A small image classifier, trained from scratch.
Model: 8.31M parameters, 32-pixel images, arch convnext, norm layernorm, activation gelu, patch size [4, 4], layers 10, width 320.
Training: normuon at rate 0.0033, 16800 steps, held-out accuracy 100%.
Data: 97085 training examples, 22.1 epochs.
Rows from block 7 of a small image classifier, named by matrix and row number. Rows with one number belong to one neuron. Each number is 128 + 24 x the weight over its row's rms, rounded and kept within 0 to 255. All counts start at 0. Numbers have three digits each.
After each neuron's rows are labels from the 100 images, of 14976, where the neuron reaches its highest value: "top examples" is what is common among them. Only what is clearly more common there than usual is listed. The data: microscope photos of single blood and bone marrow cells. In brackets: how many of the 100, against the usual share in percent.
# fc1: MLP up (model.blocks.7.mlp.fc1.weight, 1280x320), inputs 0-39
# fc2: MLP down (model.blocks.7.mlp.fc2.weight, 320x1280, transposed), outputs 0-39

fc1.530:118101124127095102131135144119157118138176131132148122138114195143130165141143099169089104136104112143140148126128101162
fc2.530:133119145129143151120120147147110170132117105133141137099141104092154146151067122162176166108122097139118120127166160107
top examples: cell type: artefact (34 vs 9.8)

fc1.559:106102106141115122114155146171135141101104148140134111120102091103104146124141093111108146116119091112121119099119140090
fc2.559:113115132130175145161117140110157148134093136106105117147117112186137136143129099107123170109123160142126109151103109191
top examples: smear: peripheral blood (100 vs 16.2); cell type: segmented neutrophil (45 vs 20)

fc1.539:160165095124101077157140143088095159169086104110103111097159124164141084110062136114130143137166126126149154132100143117
fc2.539:124132108141150205087077168125142118112119140119099123111133113082117112127073096145107068120142141121101162151147134125
top examples: cell type: artefact (31 vs 9.8)

fc1.19:140168115112127116165133127146159174138119112102172152135132146128132127155134120186149069149158090110159121149153140129
fc2.19:113128127159152111148131125125104117095105108123156129132110136104176154105132145102122122138113133122114123114125097119
top examples: cell type: erythroblast (39 vs 14.3)

fc1.54:129154128126108206086127134149111160163157117124131100106133138100108105145124142113110166140135112138123134163118075134
fc2.54:089123094053137125127127157123133176091107125102089126110100126132173135120152146143092118112134114144160091134144103147
top examples: smear: peripheral blood (82 vs 16.2); cell type: eosinophil (30 vs 4.2)

fc1.20:109088146129119183077127124134158124104066160103132147141127121108130134144145151139099099109084154123119161125113158107
fc2.20:122137141129097108104121109088169103137113134124134119143102117146173094116126123159153104165182115142100140134143084133
top examples: smear: peripheral blood (100 vs 16.2); cell type: segmented neutrophil (71 vs 20)

fc1.240:137130096139129172122135084127182120131148158107154094129132121140141151090103128078117154117150136135147112127136188155
fc2.240:092167130108101083137159145094112108148119136108117113126139142103114128116102118124146145142123152108134117136130100103
top examples: smear: peripheral blood (100 vs 16.2); cell type: lymphocyte (36 vs 15.3); cell type: myeloblast (30 vs 1.9)

fc1.730:171150126153124132142116161135100148108163120140134102197088147093107106120146114111131182149142096140118141144098156106
fc2.730:174136177127102129087132099129121149120124168128121143172116171153119152149151125121112111101094158168160163122090116127
top examples: smear: peripheral blood (100 vs 16.2); cell type: segmented neutrophil (55 vs 20)

fc1.552:147133150118121152137145123137119133100094138167144124177129134082170129104069167104092111141118126126133133112169116129
fc2.552:131111117134136133116107146104086138125121149136146115156131105147136103169115138116135102134105121144131156122114110155
top examples: smear: peripheral blood (99 vs 16.2); cell type: lymphocyte (43 vs 15.3)

fc1.640:173085108126130113147122153109132162139179131095132118129071120110108134182116117160097114145178097138162134144106152102
fc2.640:139068133133132143119130148153140122111137149125129118128117171136124116092144121217132098142119148138110115116181128137
top examples: smear: peripheral blood (100 vs 16.2); cell type: lymphocyte (57 vs 15.3)

fc1.185:126083121117088093090101082088138097135075126107140125136148083083125134158125136102123129117094178143109123116136121101
fc2.185:071130102130170159105131120099101152118130083109082135104158120129183151138139142143103128133123140147143124129141068123
top examples: cell type: artefact (57 vs 9.8)

fc1.481:184134148144139135123119143116114107115100156126108125130129136145118180128104142151154132140145112106132138152137152149
fc2.481:149140159130167124152154115115118149146135109097093157118119157109122169151084147149122159151089116138117113139123122122
top examples: cell type: artefact (28 vs 9.8)

fc1.501:157090111094126169138134143094121136168106117142124164074126127123144090142099133089138171079112113131136166149112107115
fc2.501:158129139143128119136149150175176083146148151136119154107112128077088109171154143096121144159117118104180150128138154163
top examples: smear: peripheral blood (100 vs 16.2); cell type: segmented neutrophil (41 vs 20)

fc1.226:123118082118134141119102156129118087088134153124101139095131123098158135100121117161144109073122149115146124142139122118
fc2.226:131124142127172113154167150147121099115168133142114117114107142149121125149137122098118120123123142143157181111094122139
top examples: smear: peripheral blood (100 vs 16.2); cell type: segmented neutrophil (62 vs 20)

fc1.358:153112112137127126102122133121102095161120119140142145139152121127137106104123139107117083112138145111122174051161146125
fc2.358:123145124147149132169103119175136092133133122162102125150129114123100142138128151119136073145132144129136151122108145116
top examples: cell type: erythroblast (42 vs 14.3)

fc1.239:110111153110146141150153134153142122161146106113123103104161143170113154108115140126085148162134107141142162091109154166
fc2.239:118110145136162099101105096136109165140135114161116157116145110108131137171106118165133124103119120133141140146110133137
top examples: cell type: artefact (27 vs 9.8)

fc1.685:182137112140140143108130111126144120110088109142131114126174126133122121101101128124160171123164148122137128153202108143
fc2.685:161140134142127126131113103113094104117152097091145137143153132090081134129125095134116143154073124122149174143085143133
top examples: smear: peripheral blood (100 vs 16.2); cell type: segmented neutrophil (60 vs 20)

fc1.594:122137150141081092171129149090099162115130113161131092080141144099033127096105123149066154141118105129146148136151120125
fc2.594:114136133086155174102123107135119170169129117133174155096127119146137135139104092173186153150185148164133153123138112103
top examples: cell type: artefact (26 vs 9.8)

fc1.538:160154161097121111139104119110087129130142096148160129153136134114098147069100163150098142124147127147138125156085149143
fc2.538:108112077131113095109128122131150159177131116115085114067126159160108141140124124147131134114126104135116132114111109125
top examples: cell type: artefact (38 vs 9.8)

fc1.659:120146108129100122128107134122159104165135068144158148103098121125110124100134118130119127117180091147141135152074122107
fc2.659:063132153126167101144148110110114121142116113125104143101148168151160169178123148142120122125123162095127117085196146149
top examples: cell type: artefact (32 vs 9.8)

fc1.262:155120132121143136106130148115081077120154103116160138080160139102123178119165161081125180144123107117120170082110096142
fc2.262:134149110136093065131138116116141110103127122124123103125096141137138164116124118123126114146129142089115184132146139113
top examples: smear: peripheral blood (96 vs 16.2); cell type: segmented neutrophil (55 vs 20)

fc1.173:057095138138126138132136084135067142151143132125101132146145122114113152135145122056095134142091099115150114171146114129
fc2.173:097138111154086116128123138094138178131134121094140153100161109179127139153100151156128115166161113112173159142113115109
top examples: cell type: artefact (33 vs 9.8)

fc1.486:138112132126132116158133134119161111146140130104077165154135134103114100118106133102116142153134110115120121157116122162
fc2.486:154143109116113164091115119158105143132095166163116134159099170114137109090103105129143147128111131108131125128137144129
top examples: cell type: artefact (25 vs 9.8)

fc1.630:156090102127121166091111119157142119156091135136133099114108131111099141118118153143120126099091144138138132140138123146
fc2.630:169123146106096091115153146123125125144159151118139171129162130148172138111110122163145126151188095134132106116135114157
top examples: smear: peripheral blood (100 vs 16.2); cell type: myeloblast (42 vs 1.9); cell type: monocyte (25 vs 3.4)

fc1.130:160138123152156146099115119127140104150093129110103088153111114171135159140134119162153126065176125124130113110108141137
fc2.130:120130143130122140144144138120078135108167096121101150120122124137140137118120113116131152158048125176112124131112107125
top examples: smear: peripheral blood (100 vs 16.2); cell type: segmented neutrophil (73 vs 20)

fc1.649:118134174129138137112126122083167125097151147150085127126133157138093155144182114140121115139116151146110134123152101116
fc2.649:147138100141115134151146121087099118116087141106147128109139122105118148143122164131132098145153146107146139132123185120
top examples: smear: peripheral blood (79 vs 16.2)

fc1.620:143093115144109187157112119104149133140128116132098115102152108126123111117130106066148131127131159122139120087152112168
fc2.620:126093118143138080144143094142154146124113083138108136119165124150140118149180161085138096135149148126142144079117147084
top examples: cell type: erythroblast (35 vs 14.3); cell type: lymphocyte (34 vs 15.3)

fc1.114:161108118105140105086144129123133153104106117129143156129120139115106118122140077141112173115140152145139101121138135151
fc2.114:129140099124134179102117081143116104111125185091087105131091138092152132141147104138146174123124133128116179119111117137
top examples: smear: peripheral blood (90 vs 16.2); cell type: segmented neutrophil (41 vs 20); cell type: lymphocyte (40 vs 15.3)

fc1.155:181138132119133151176119155115117128148144087137122163061072143132134137138114109139170098099133169130104113157151092146
fc2.155:165153118112119117083118087131156128156115150147185068081105097126132142124134162135098128112113092127121110127091119099
top examples: cell type: erythroblast (38 vs 14.3); cell type: plasma cell (26 vs 3.6)

fc1.738:078070108132135131108123137100125149104146142098124140171143102128083142113123118116106102132143109145091107143150137131
fc2.738:124092118136112122124126123138146093123123151110093117169143112136119127123122086139129149107103149113142154160131049108
top examples: cell type: artefact (35 vs 9.8)

fc1.220:091132153122121184117166109126071145137093114136109110160172125067111110129139140135118144129180082127141154099140133089
fc2.220:114121134121110116156110130134189146136079150089113099121171145122132110121124118146081155155147124165109144143120168162
top examples: cell type: artefact (44 vs 9.8)

fc1.433:149125127138133179162107147143130182111112120147129103159141109128109100136168165126085076145131140127096121101136179145
fc2.433:137123116116125097091112128136119160121115112147122143130126093162141110103164144102137078134107146095143105126120089087
top examples: cell type: erythroblast (37 vs 14.3); cell type: lymphocyte (37 vs 15.3)

fc1.693:139128142148068144134121154108093128130117076126164162174132104164141158153126133138114083157131122130095110111078133139
fc2.693:106141168164169092099118135132167126173113138145148138161158081130102181112105116146104130155078126088146109148161130122
top examples: cell type: lymphocyte (48 vs 15.3)

fc1.488:145094127126108152086124098103100128101126130133133102078109188140120111135104080165131113180133115116122089096120172117
fc2.488:149123151109192115136151124136144128128110108167136097055115171105133138128083104114112123070140121149125087114089089106
top examples: smear: peripheral blood (100 vs 16.2); cell type: platelet (26 vs 1.1)

fc1.373:116143146121094149129118142091124134135115134127103120112102159102112138088142082122159129134120152127117128148119130170
fc2.373:157118118118175113126141114141145104134135129129109123108116155138111138105159125139115142122133155133110108137169160092
top examples: cell type: lymphocyte (36 vs 15.3)

fc1.260:104144102101109127172114138146137159140111161110166093168142142091122147123104126113126116126111087132127136139120092087
fc2.260:123160173102140110118117101129095152101124108101111146150111141148142161141120115117151149133120081102175126111156129157
top examples: cell type: artefact (27 vs 9.8)

fc1.629:161126124148140138147127101168174172142133099156067115136157144115159145103120131090123143099113113088149137147138116155
fc2.629:144129115134151110099131114081118133184122158187093132147103171095138114117121148107149115146165118113164188156131145122
top examples: smear: peripheral blood (100 vs 16.2); cell type: segmented neutrophil (60 vs 20)

fc1.146:100109141118105148120125151093127146101120125127165154091162159115136110120141135098094134117174108123153111118132122098
fc2.146:117166095118165112157151121133154156101143133119142137114107173132114109124163096068167154123098129134140113117144130138
top examples: cell type: erythroblast (49 vs 14.3)

fc1.555:159085117165100123149128119108174142126124161171141171184125091138117145150118163115152127128136104113150121124129123121
fc2.555:125123164170144138140142132131109114140128131099108117155165103125138102155126109115141178137145127144127138115132104113
top examples: cell type: artefact (25 vs 9.8)

fc1.647:045153151134101160128152156172122108111138118104137135140071117133133136057140197141123121147128156150166116136116136119
fc2.647:114122121119133106152096124195114126135146140120149125135101111093089164160110146139139136110126131109090097153118114100
top examples: cell type: artefact (35 vs 9.8)

fc1.197:147149101117106145122113142132110092086124150139131171126124111173139135142145120120141107082163146125111154129180137094
fc2.197:132178097133157108123095125145142099097164154151121111116125117102124131105159127137141111164056112149144108106110104161
top examples: cell type: erythroblast (43 vs 14.3)

fc1.147:128133067137098150126134131131130128070159138156105081100109113122110151134129128142121147078142164132129098097118096062
fc2.147:128154190136174103134112109156139105124108112078116120129127131158078139104138150170131116131086118126105160097135151160
top examples: smear: peripheral blood (100 vs 16.2); cell type: lymphocyte (49 vs 15.3); cell type: segmented neutrophil (46 vs 20)

fc1.156:145116128134152138157125088128148135142113114144151138121115134115121082130164080034138151137133109143118117166138152116
fc2.156:173120068114110116133118145096137157138158174178113135152159089150145127119109122097099092137105124112118151098142082141
top examples: cell type: artefact (27 vs 9.8)

fc1.615:127095149136116110115146124130102092103096105115122127065145116139108131101142120110127159127144113100100192156078101104
fc2.615:119158078102099157091154145078116148107133132149095118076145143155141098127113154137134197115124127158120133153185155143
top examples: smear: peripheral blood (97 vs 16.2); cell type: segmented neutrophil (65 vs 20)

fc1.549:139172104130134137151130078142095118124099111135125179126122132117118097141152133129115127104152130094118151093159157130
fc2.549:134124114129126133134121157151127108132120128142161151151124103143158121155152133148129116154098131120133101179118149146
top examples: smear: peripheral blood (93 vs 16.2); cell type: segmented neutrophil (46 vs 20)

fc1.514:133135155108145141116124146145115136116142100161145088085092107113118147132125134123129098142094110146152142139100098141
fc2.514:115158115101108122145109125122109171118127086124169151072139070132144168133118138122133090128126166116135134139154141105
top examples: smear: peripheral blood (100 vs 16.2); cell type: lymphocyte (46 vs 15.3)

fc1.285:114129098128115128116110111143122117124120110127148124166079178145134114104156181125100112087126112103115123125149189129
fc2.285:123121162128136142129146109171140129099122104172143154165131160123104091131144124103132105127157146163116117132145035146
top examples: cell type: erythroblast (49 vs 14.3)

fc1.427:122123097113133092147120114114102141153202149114089122121099107108091157144097147099140107105132117108120099124108160087
fc2.427:118129163098134153098131153155162112160112109142140143148126115174144118127103086129128102113085112136144122129152094137
top examples: cell type: lymphocyte (54 vs 15.3)

fc1.341:175149142118139121131129137121109084156128155106125131106122141108118137125101146133147107134119161154141132104145108146
fc2.341:174098114131109150129129114100123130159074116151172129109102155127129128104136154157135103110119086144121146099108169142
top examples: cell type: lymphocyte (36 vs 15.3)

fc1.253:125108128146148166116139135162125104137079163120130150121096117135104135102153119075158146145131165107134134115137159126
fc2.253:144128109139130112129194142120114135145112125105125106157105114101141132115130144113126101140182096111162123123120115133
top examples: smear: peripheral blood (96 vs 16.2)

fc1.371:151076107123134133060120154126081149131079115147139130125122120145123173126093164139133110146116128081144107107134094067
fc2.371:066112139135119079122148112123087090085122114116087111129129132130112200131097152143149112167128081145094103140142122193
top examples: smear: peripheral blood (97 vs 16.2)

fc1.660:185143130123130071150119134149163109116120110106108134113089121122127145151109102118105143113102114140112152097142151108
fc2.660:145132128160094176154107131130091104132147139137085115092123152107123129099111142151153116126137136087158115133122102151
top examples: smear: peripheral blood (100 vs 16.2); cell type: lymphocyte (50 vs 15.3)

fc1.352:148131110126142085153133118117164178142160084152133158088081106203116147122097114123156193121102144133118067104149144122
fc2.352:157156137105119109110097106151113100145089131121098117112159107086119163135112139122107160209160146142128110149151137108
top examples: smear: peripheral blood (99 vs 16.2); cell type: segmented neutrophil (63 vs 20)

fc1.420:175113142129125103139121097150110110140138116132078151115106136105123145150154098118137130106169131131148108094148141104
fc2.420:112142088149090160089181098087137110133104146131116109088151156145132131070148133134114156147182137137128103056081108140
top examples: cell type: erythroblast (46 vs 14.3)

fc1.222:131166093123142141118120087116160112164136131095144112145110150166119126162116094116135197153126128091153139148158100167
fc2.222:146113138094135124119117135109117109152122141134168141139107098122143144125105090112126113088117109149097099123150147116
top examples: cell type: artefact (29 vs 9.8)

fc1.205:170119143123148157113138132126091170122084153081091149138123064137140121121159140128172060138136121118118156122126106125
fc2.205:150151161189138120116128120158142135148152120071135097153116150087146108126158128138140174127129165153144090105125155125
top examples: cell type: artefact (25 vs 9.8)

fc1.39:165107105123112089127104144129106142165107184164115136133133101120148107114113144117112065107167082122128104147125130098
fc2.39:191119162131134167123130114120098141128147183127123139141092160109158133131115157113122128139114143064101122115125099135
top examples: cell type: artefact (25 vs 9.8)

fc1.327:184113116102117117164133123112124133137108162135131112095143139115154132133121124105116182107155109156137154111129105150
fc2.327:170119132116100114125118110122084172133179108117155139104101155163155106120091174132129150137127128123118140105135136143
top examples: cell type: artefact (26 vs 9.8)

fc1.378:119161135106100154171121104125147128130121142097160152089133141129150118095131111118171138132158118135135105130131113147
fc2.378:163153081125166104075130138089119126141118177123137127118077154138140109101120126142142097115112128112165136084138170109
top examples: smear: peripheral blood (90 vs 16.2); cell type: platelet (26 vs 1.1)

fc1.475:133111140141102136100122148127151140129122151135176130167129142156121109167144164121139095128144115142156143124116147113
fc2.475:150096131150153157139097129173066129107119122127153145124120123088114172160123139115100109073097108128097144135146116139
top examples: cell type: artefact (29 vs 9.8)

fc1.332:120085133122162135107133141117144101100120146114121141069161146096129151127116123112172099123183094136122134106130122141
fc2.332:079130100100111153138115142114098128137106121096121136113134139145140154134088119119150077147063164123129119105120111147
top examples: cell type: erythroblast (40 vs 14.3)

fc1.104:148155172143111133146123154141151110113113113128161162173139103099086158102148126108159077148171134116140107126113121145
fc2.104:125137127125148096123140147051128167130107131185155126138125121158141153172137138133108136123086101087120106086153137132
top examples: cell type: erythroblast (40 vs 14.3); cell type: lymphocyte (35 vs 15.3)

fc1.408:104129142139157092089113080121143110134130104128119086151163094143130121119110165132107139168148107079127126139158109136
fc2.408:127141116132094162130115125067085117128125105136133112193149138124154139115115146153142087135118112105125132111099131109
top examples: cell type: artefact (30 vs 9.8)

fc1.639:116090128139123101155128113106093143135136146155112096118119150133134138092166129146139146164132103119129119143137172158
fc2.639:141111124147099130148147099127134171129102149131126111099107120118164131134100102094121161150100153135152147133103124076
top examples: cell type: artefact (35 vs 9.8)

fc1.457:122152125140181135139140145137118147153150135122125169116118111077129171110070097133145130131099143154169098124167078131
fc2.457:100146103131105120100130142102136104148135179105109103089156121149083183148101107158117145137177128149124105114155157139
top examples: cell type: artefact (39 vs 9.8)

fc1.726:117135099130130141122125125152116162069149143152112153158122139110155093119108135135160143145160148096109146139140154133
fc2.726:170151120126139097109144104146119140136088152121158095153115118132131106104127165088116131107107129138135186110128168145
top examples: smear: peripheral blood (97 vs 16.2); cell type: platelet (28 vs 1.1)

fc1.526:115151139103103119161135142171152159096145126087139105136122130122104104091172119125146135158162134150120121148131180138
fc2.526:133136107124149151117117138097108168082110130137150158122155134106152149140156111109171145087047118136079139146137083120
top examples: cell type: erythroblast (32 vs 14.3)

fc1.241:171119083118128125105105149136092150176163125117121129130145148065105116084179132120112114121173099129135124115115155129
fc2.241:129177158121146180154151106118148099135094154151081112128144202172166157145106119130129106132078158114094180135130130128
top examples: cell type: erythroblast (43 vs 14.3)

fc1.438:136141129132150137127106148103106114079139105100138172100133097135177120103111112162116120149131149145131139122118147130
fc2.438:167139169135154141140114108193167097079098109111152109103117129150114131179128119116122104107144131127171083117136081101
top examples: cell type: artefact (27 vs 9.8)

fc1.326:109096113116139091128116136165149124125137124171113119179133091128093099138097115065119185168115135128112112132138125133
fc2.326:125112162140113121125097099126115129124130092085146139148154112155124154149165124104132162097071165107130130110128162146
top examples: smear: peripheral blood (97 vs 16.2); cell type: segmented neutrophil (73 vs 20)

fc1.269:124124146126097159159128139135071132122116131140121106183156141163104169152091127132127125150128145134109108152113167073
fc2.269:119106156108143115091126123121162137154139110084138132161143146147115154148078127129110126169105127104135115141158086146
top examples: cell type: artefact (44 vs 9.8)

fc1.330:086121133116144110118128118100151113151154143136141152177157109159102121076144125088113107125080189094126163115131118129
fc2.330:102155122117127122111122128147114134151111112142126109189143119177139162147150152129178116118231123136118127104122161106
top examples: cell type: erythroblast (32 vs 14.3)

fc1.177:129096127122140185107133158138128146122109103116124125172116105137122135133187154187160108072167111181130102121095159090
fc2.177:114089131147078102154165130130128139108141108111122118165130146138113086117143108141066114107102143148150133147131105145
top examples: smear: peripheral blood (98 vs 16.2); cell type: platelet (41 vs 1.1)

fc1.454:131140118124118142090131124123157136114176118110137144117115117126141117126096086107094116148140140144161128097137091149
fc2.454:163102128117115107114116123135124122099137110137107138107115175130076123108140105106134082105103142111082119136130171097
top examples: cell type: erythroblast (32 vs 14.3)

fc1.757:113106107159139117131114153131118087171111110168107107160172162108129141102164113105115108103132126142114108139128119107
fc2.757:172131119105086168170112158132121159136162155106158112142164117143098122163105093079097086164110156127150096099144140097
top examples: smear: peripheral blood (51 vs 16.2)

fc1.651:117167152131147139111125117114092108116129134140165133104125131129107139119131130113109141116103110152135108078132125128
fc2.651:155152129112144167114116141174142107122149113126107127103114124088144150106140157115123143149142147084135125112120140156
top examples: smear: peripheral blood (99 vs 16.2); cell type: segmented neutrophil (49 vs 20)

fc1.86:076135100159147148132126139112049137140122127131118165164197146040125150104136122092096154093133141093123129125135092150
fc2.86:106155159142118134150108086119159089134118116103114161141127182181146120126144124129153154127099091115102195118122123137
top examples: smear: peripheral blood (97 vs 16.2); cell type: segmented neutrophil (42 vs 20)

fc1.395:116145186143130115098135089102117141161156124134099163147107130116114171114086130081112143155125147118122100107148120116
fc2.395:129144160111139128104087121178135139112124102105095064149091119153117154140094127130165127126153106139112064120121115135
top examples: smear: peripheral blood (84 vs 16.2)

fc1.144:084159122119112113084147149092116141156150135118131150128134148155136104119118101138167125130095139131139119109141128168
fc2.144:131143165131108111097125108127156128111126103124139098117127139070123104122096136102126115114161135164130166112119123084
top examples: smear: peripheral blood (100 vs 16.2); cell type: segmented neutrophil (68 vs 20)

fc1.703:142150132114085121122137140124107128169114162151119118070126147089155168129137107126168153146133152122129080117136101123
fc2.703:153147089131153124137164126136146140158142129111158131137100172120141126105154149135103098124138140120141094136102155092
top examples: cell type: erythroblast (52 vs 14.3)

fc1.520:126160127107146139081137171123122104135086119119109187142092130159115097148132133097097104170112111146139113162095123115
fc2.520:080133134120117157175128138119145096109180073132093101165140160110139143124141143103155121100120115143136108143106164159
top examples: smear: peripheral blood (99 vs 16.2); cell type: myeloblast (39 vs 1.9)

fc1.382:106165163147075105123135133094128119101134120072145131152121177128117106123113146102131115103120147133108123065128070086
fc2.382:097154092121153122171113134122124129087122078085143091154124153131122123103150130130119109120120160150141099093118169170
top examples: smear: peripheral blood (93 vs 16.2); cell type: segmented neutrophil (56 vs 20)

fc1.553:111130145098138140143123117137118136123148104152169125111086137115137139154141112131123119186170155150082104131121178153
fc2.553:169123099132115088108122112131145166140150131149131075121140132144140163123114152107118124114106085117110100148102132078
top examples: smear: peripheral blood (92 vs 16.2); cell type: lymphocyte (34 vs 15.3)

fc1.150:094130093100126093117141137153137168165120129086124108118141164095132139138120124132107205118152109117147123140107123159
fc2.150:089119109117136144153124186151119147139133123116146153125090123120117146158113113123115188156078120100198144136135097139
top examples: cell type: artefact (43 vs 9.8)

fc1.343:149113127121097173136131147107137148102121140114115141132167122176133117123130113132164121129105107146160136094163093139
fc2.343:134095115091116090119110098129146155081143123123161105149099136078110128156111150148110127132114169147140139131098151118
top examples: smear: peripheral blood (100 vs 16.2); cell type: segmented neutrophil (67 vs 20)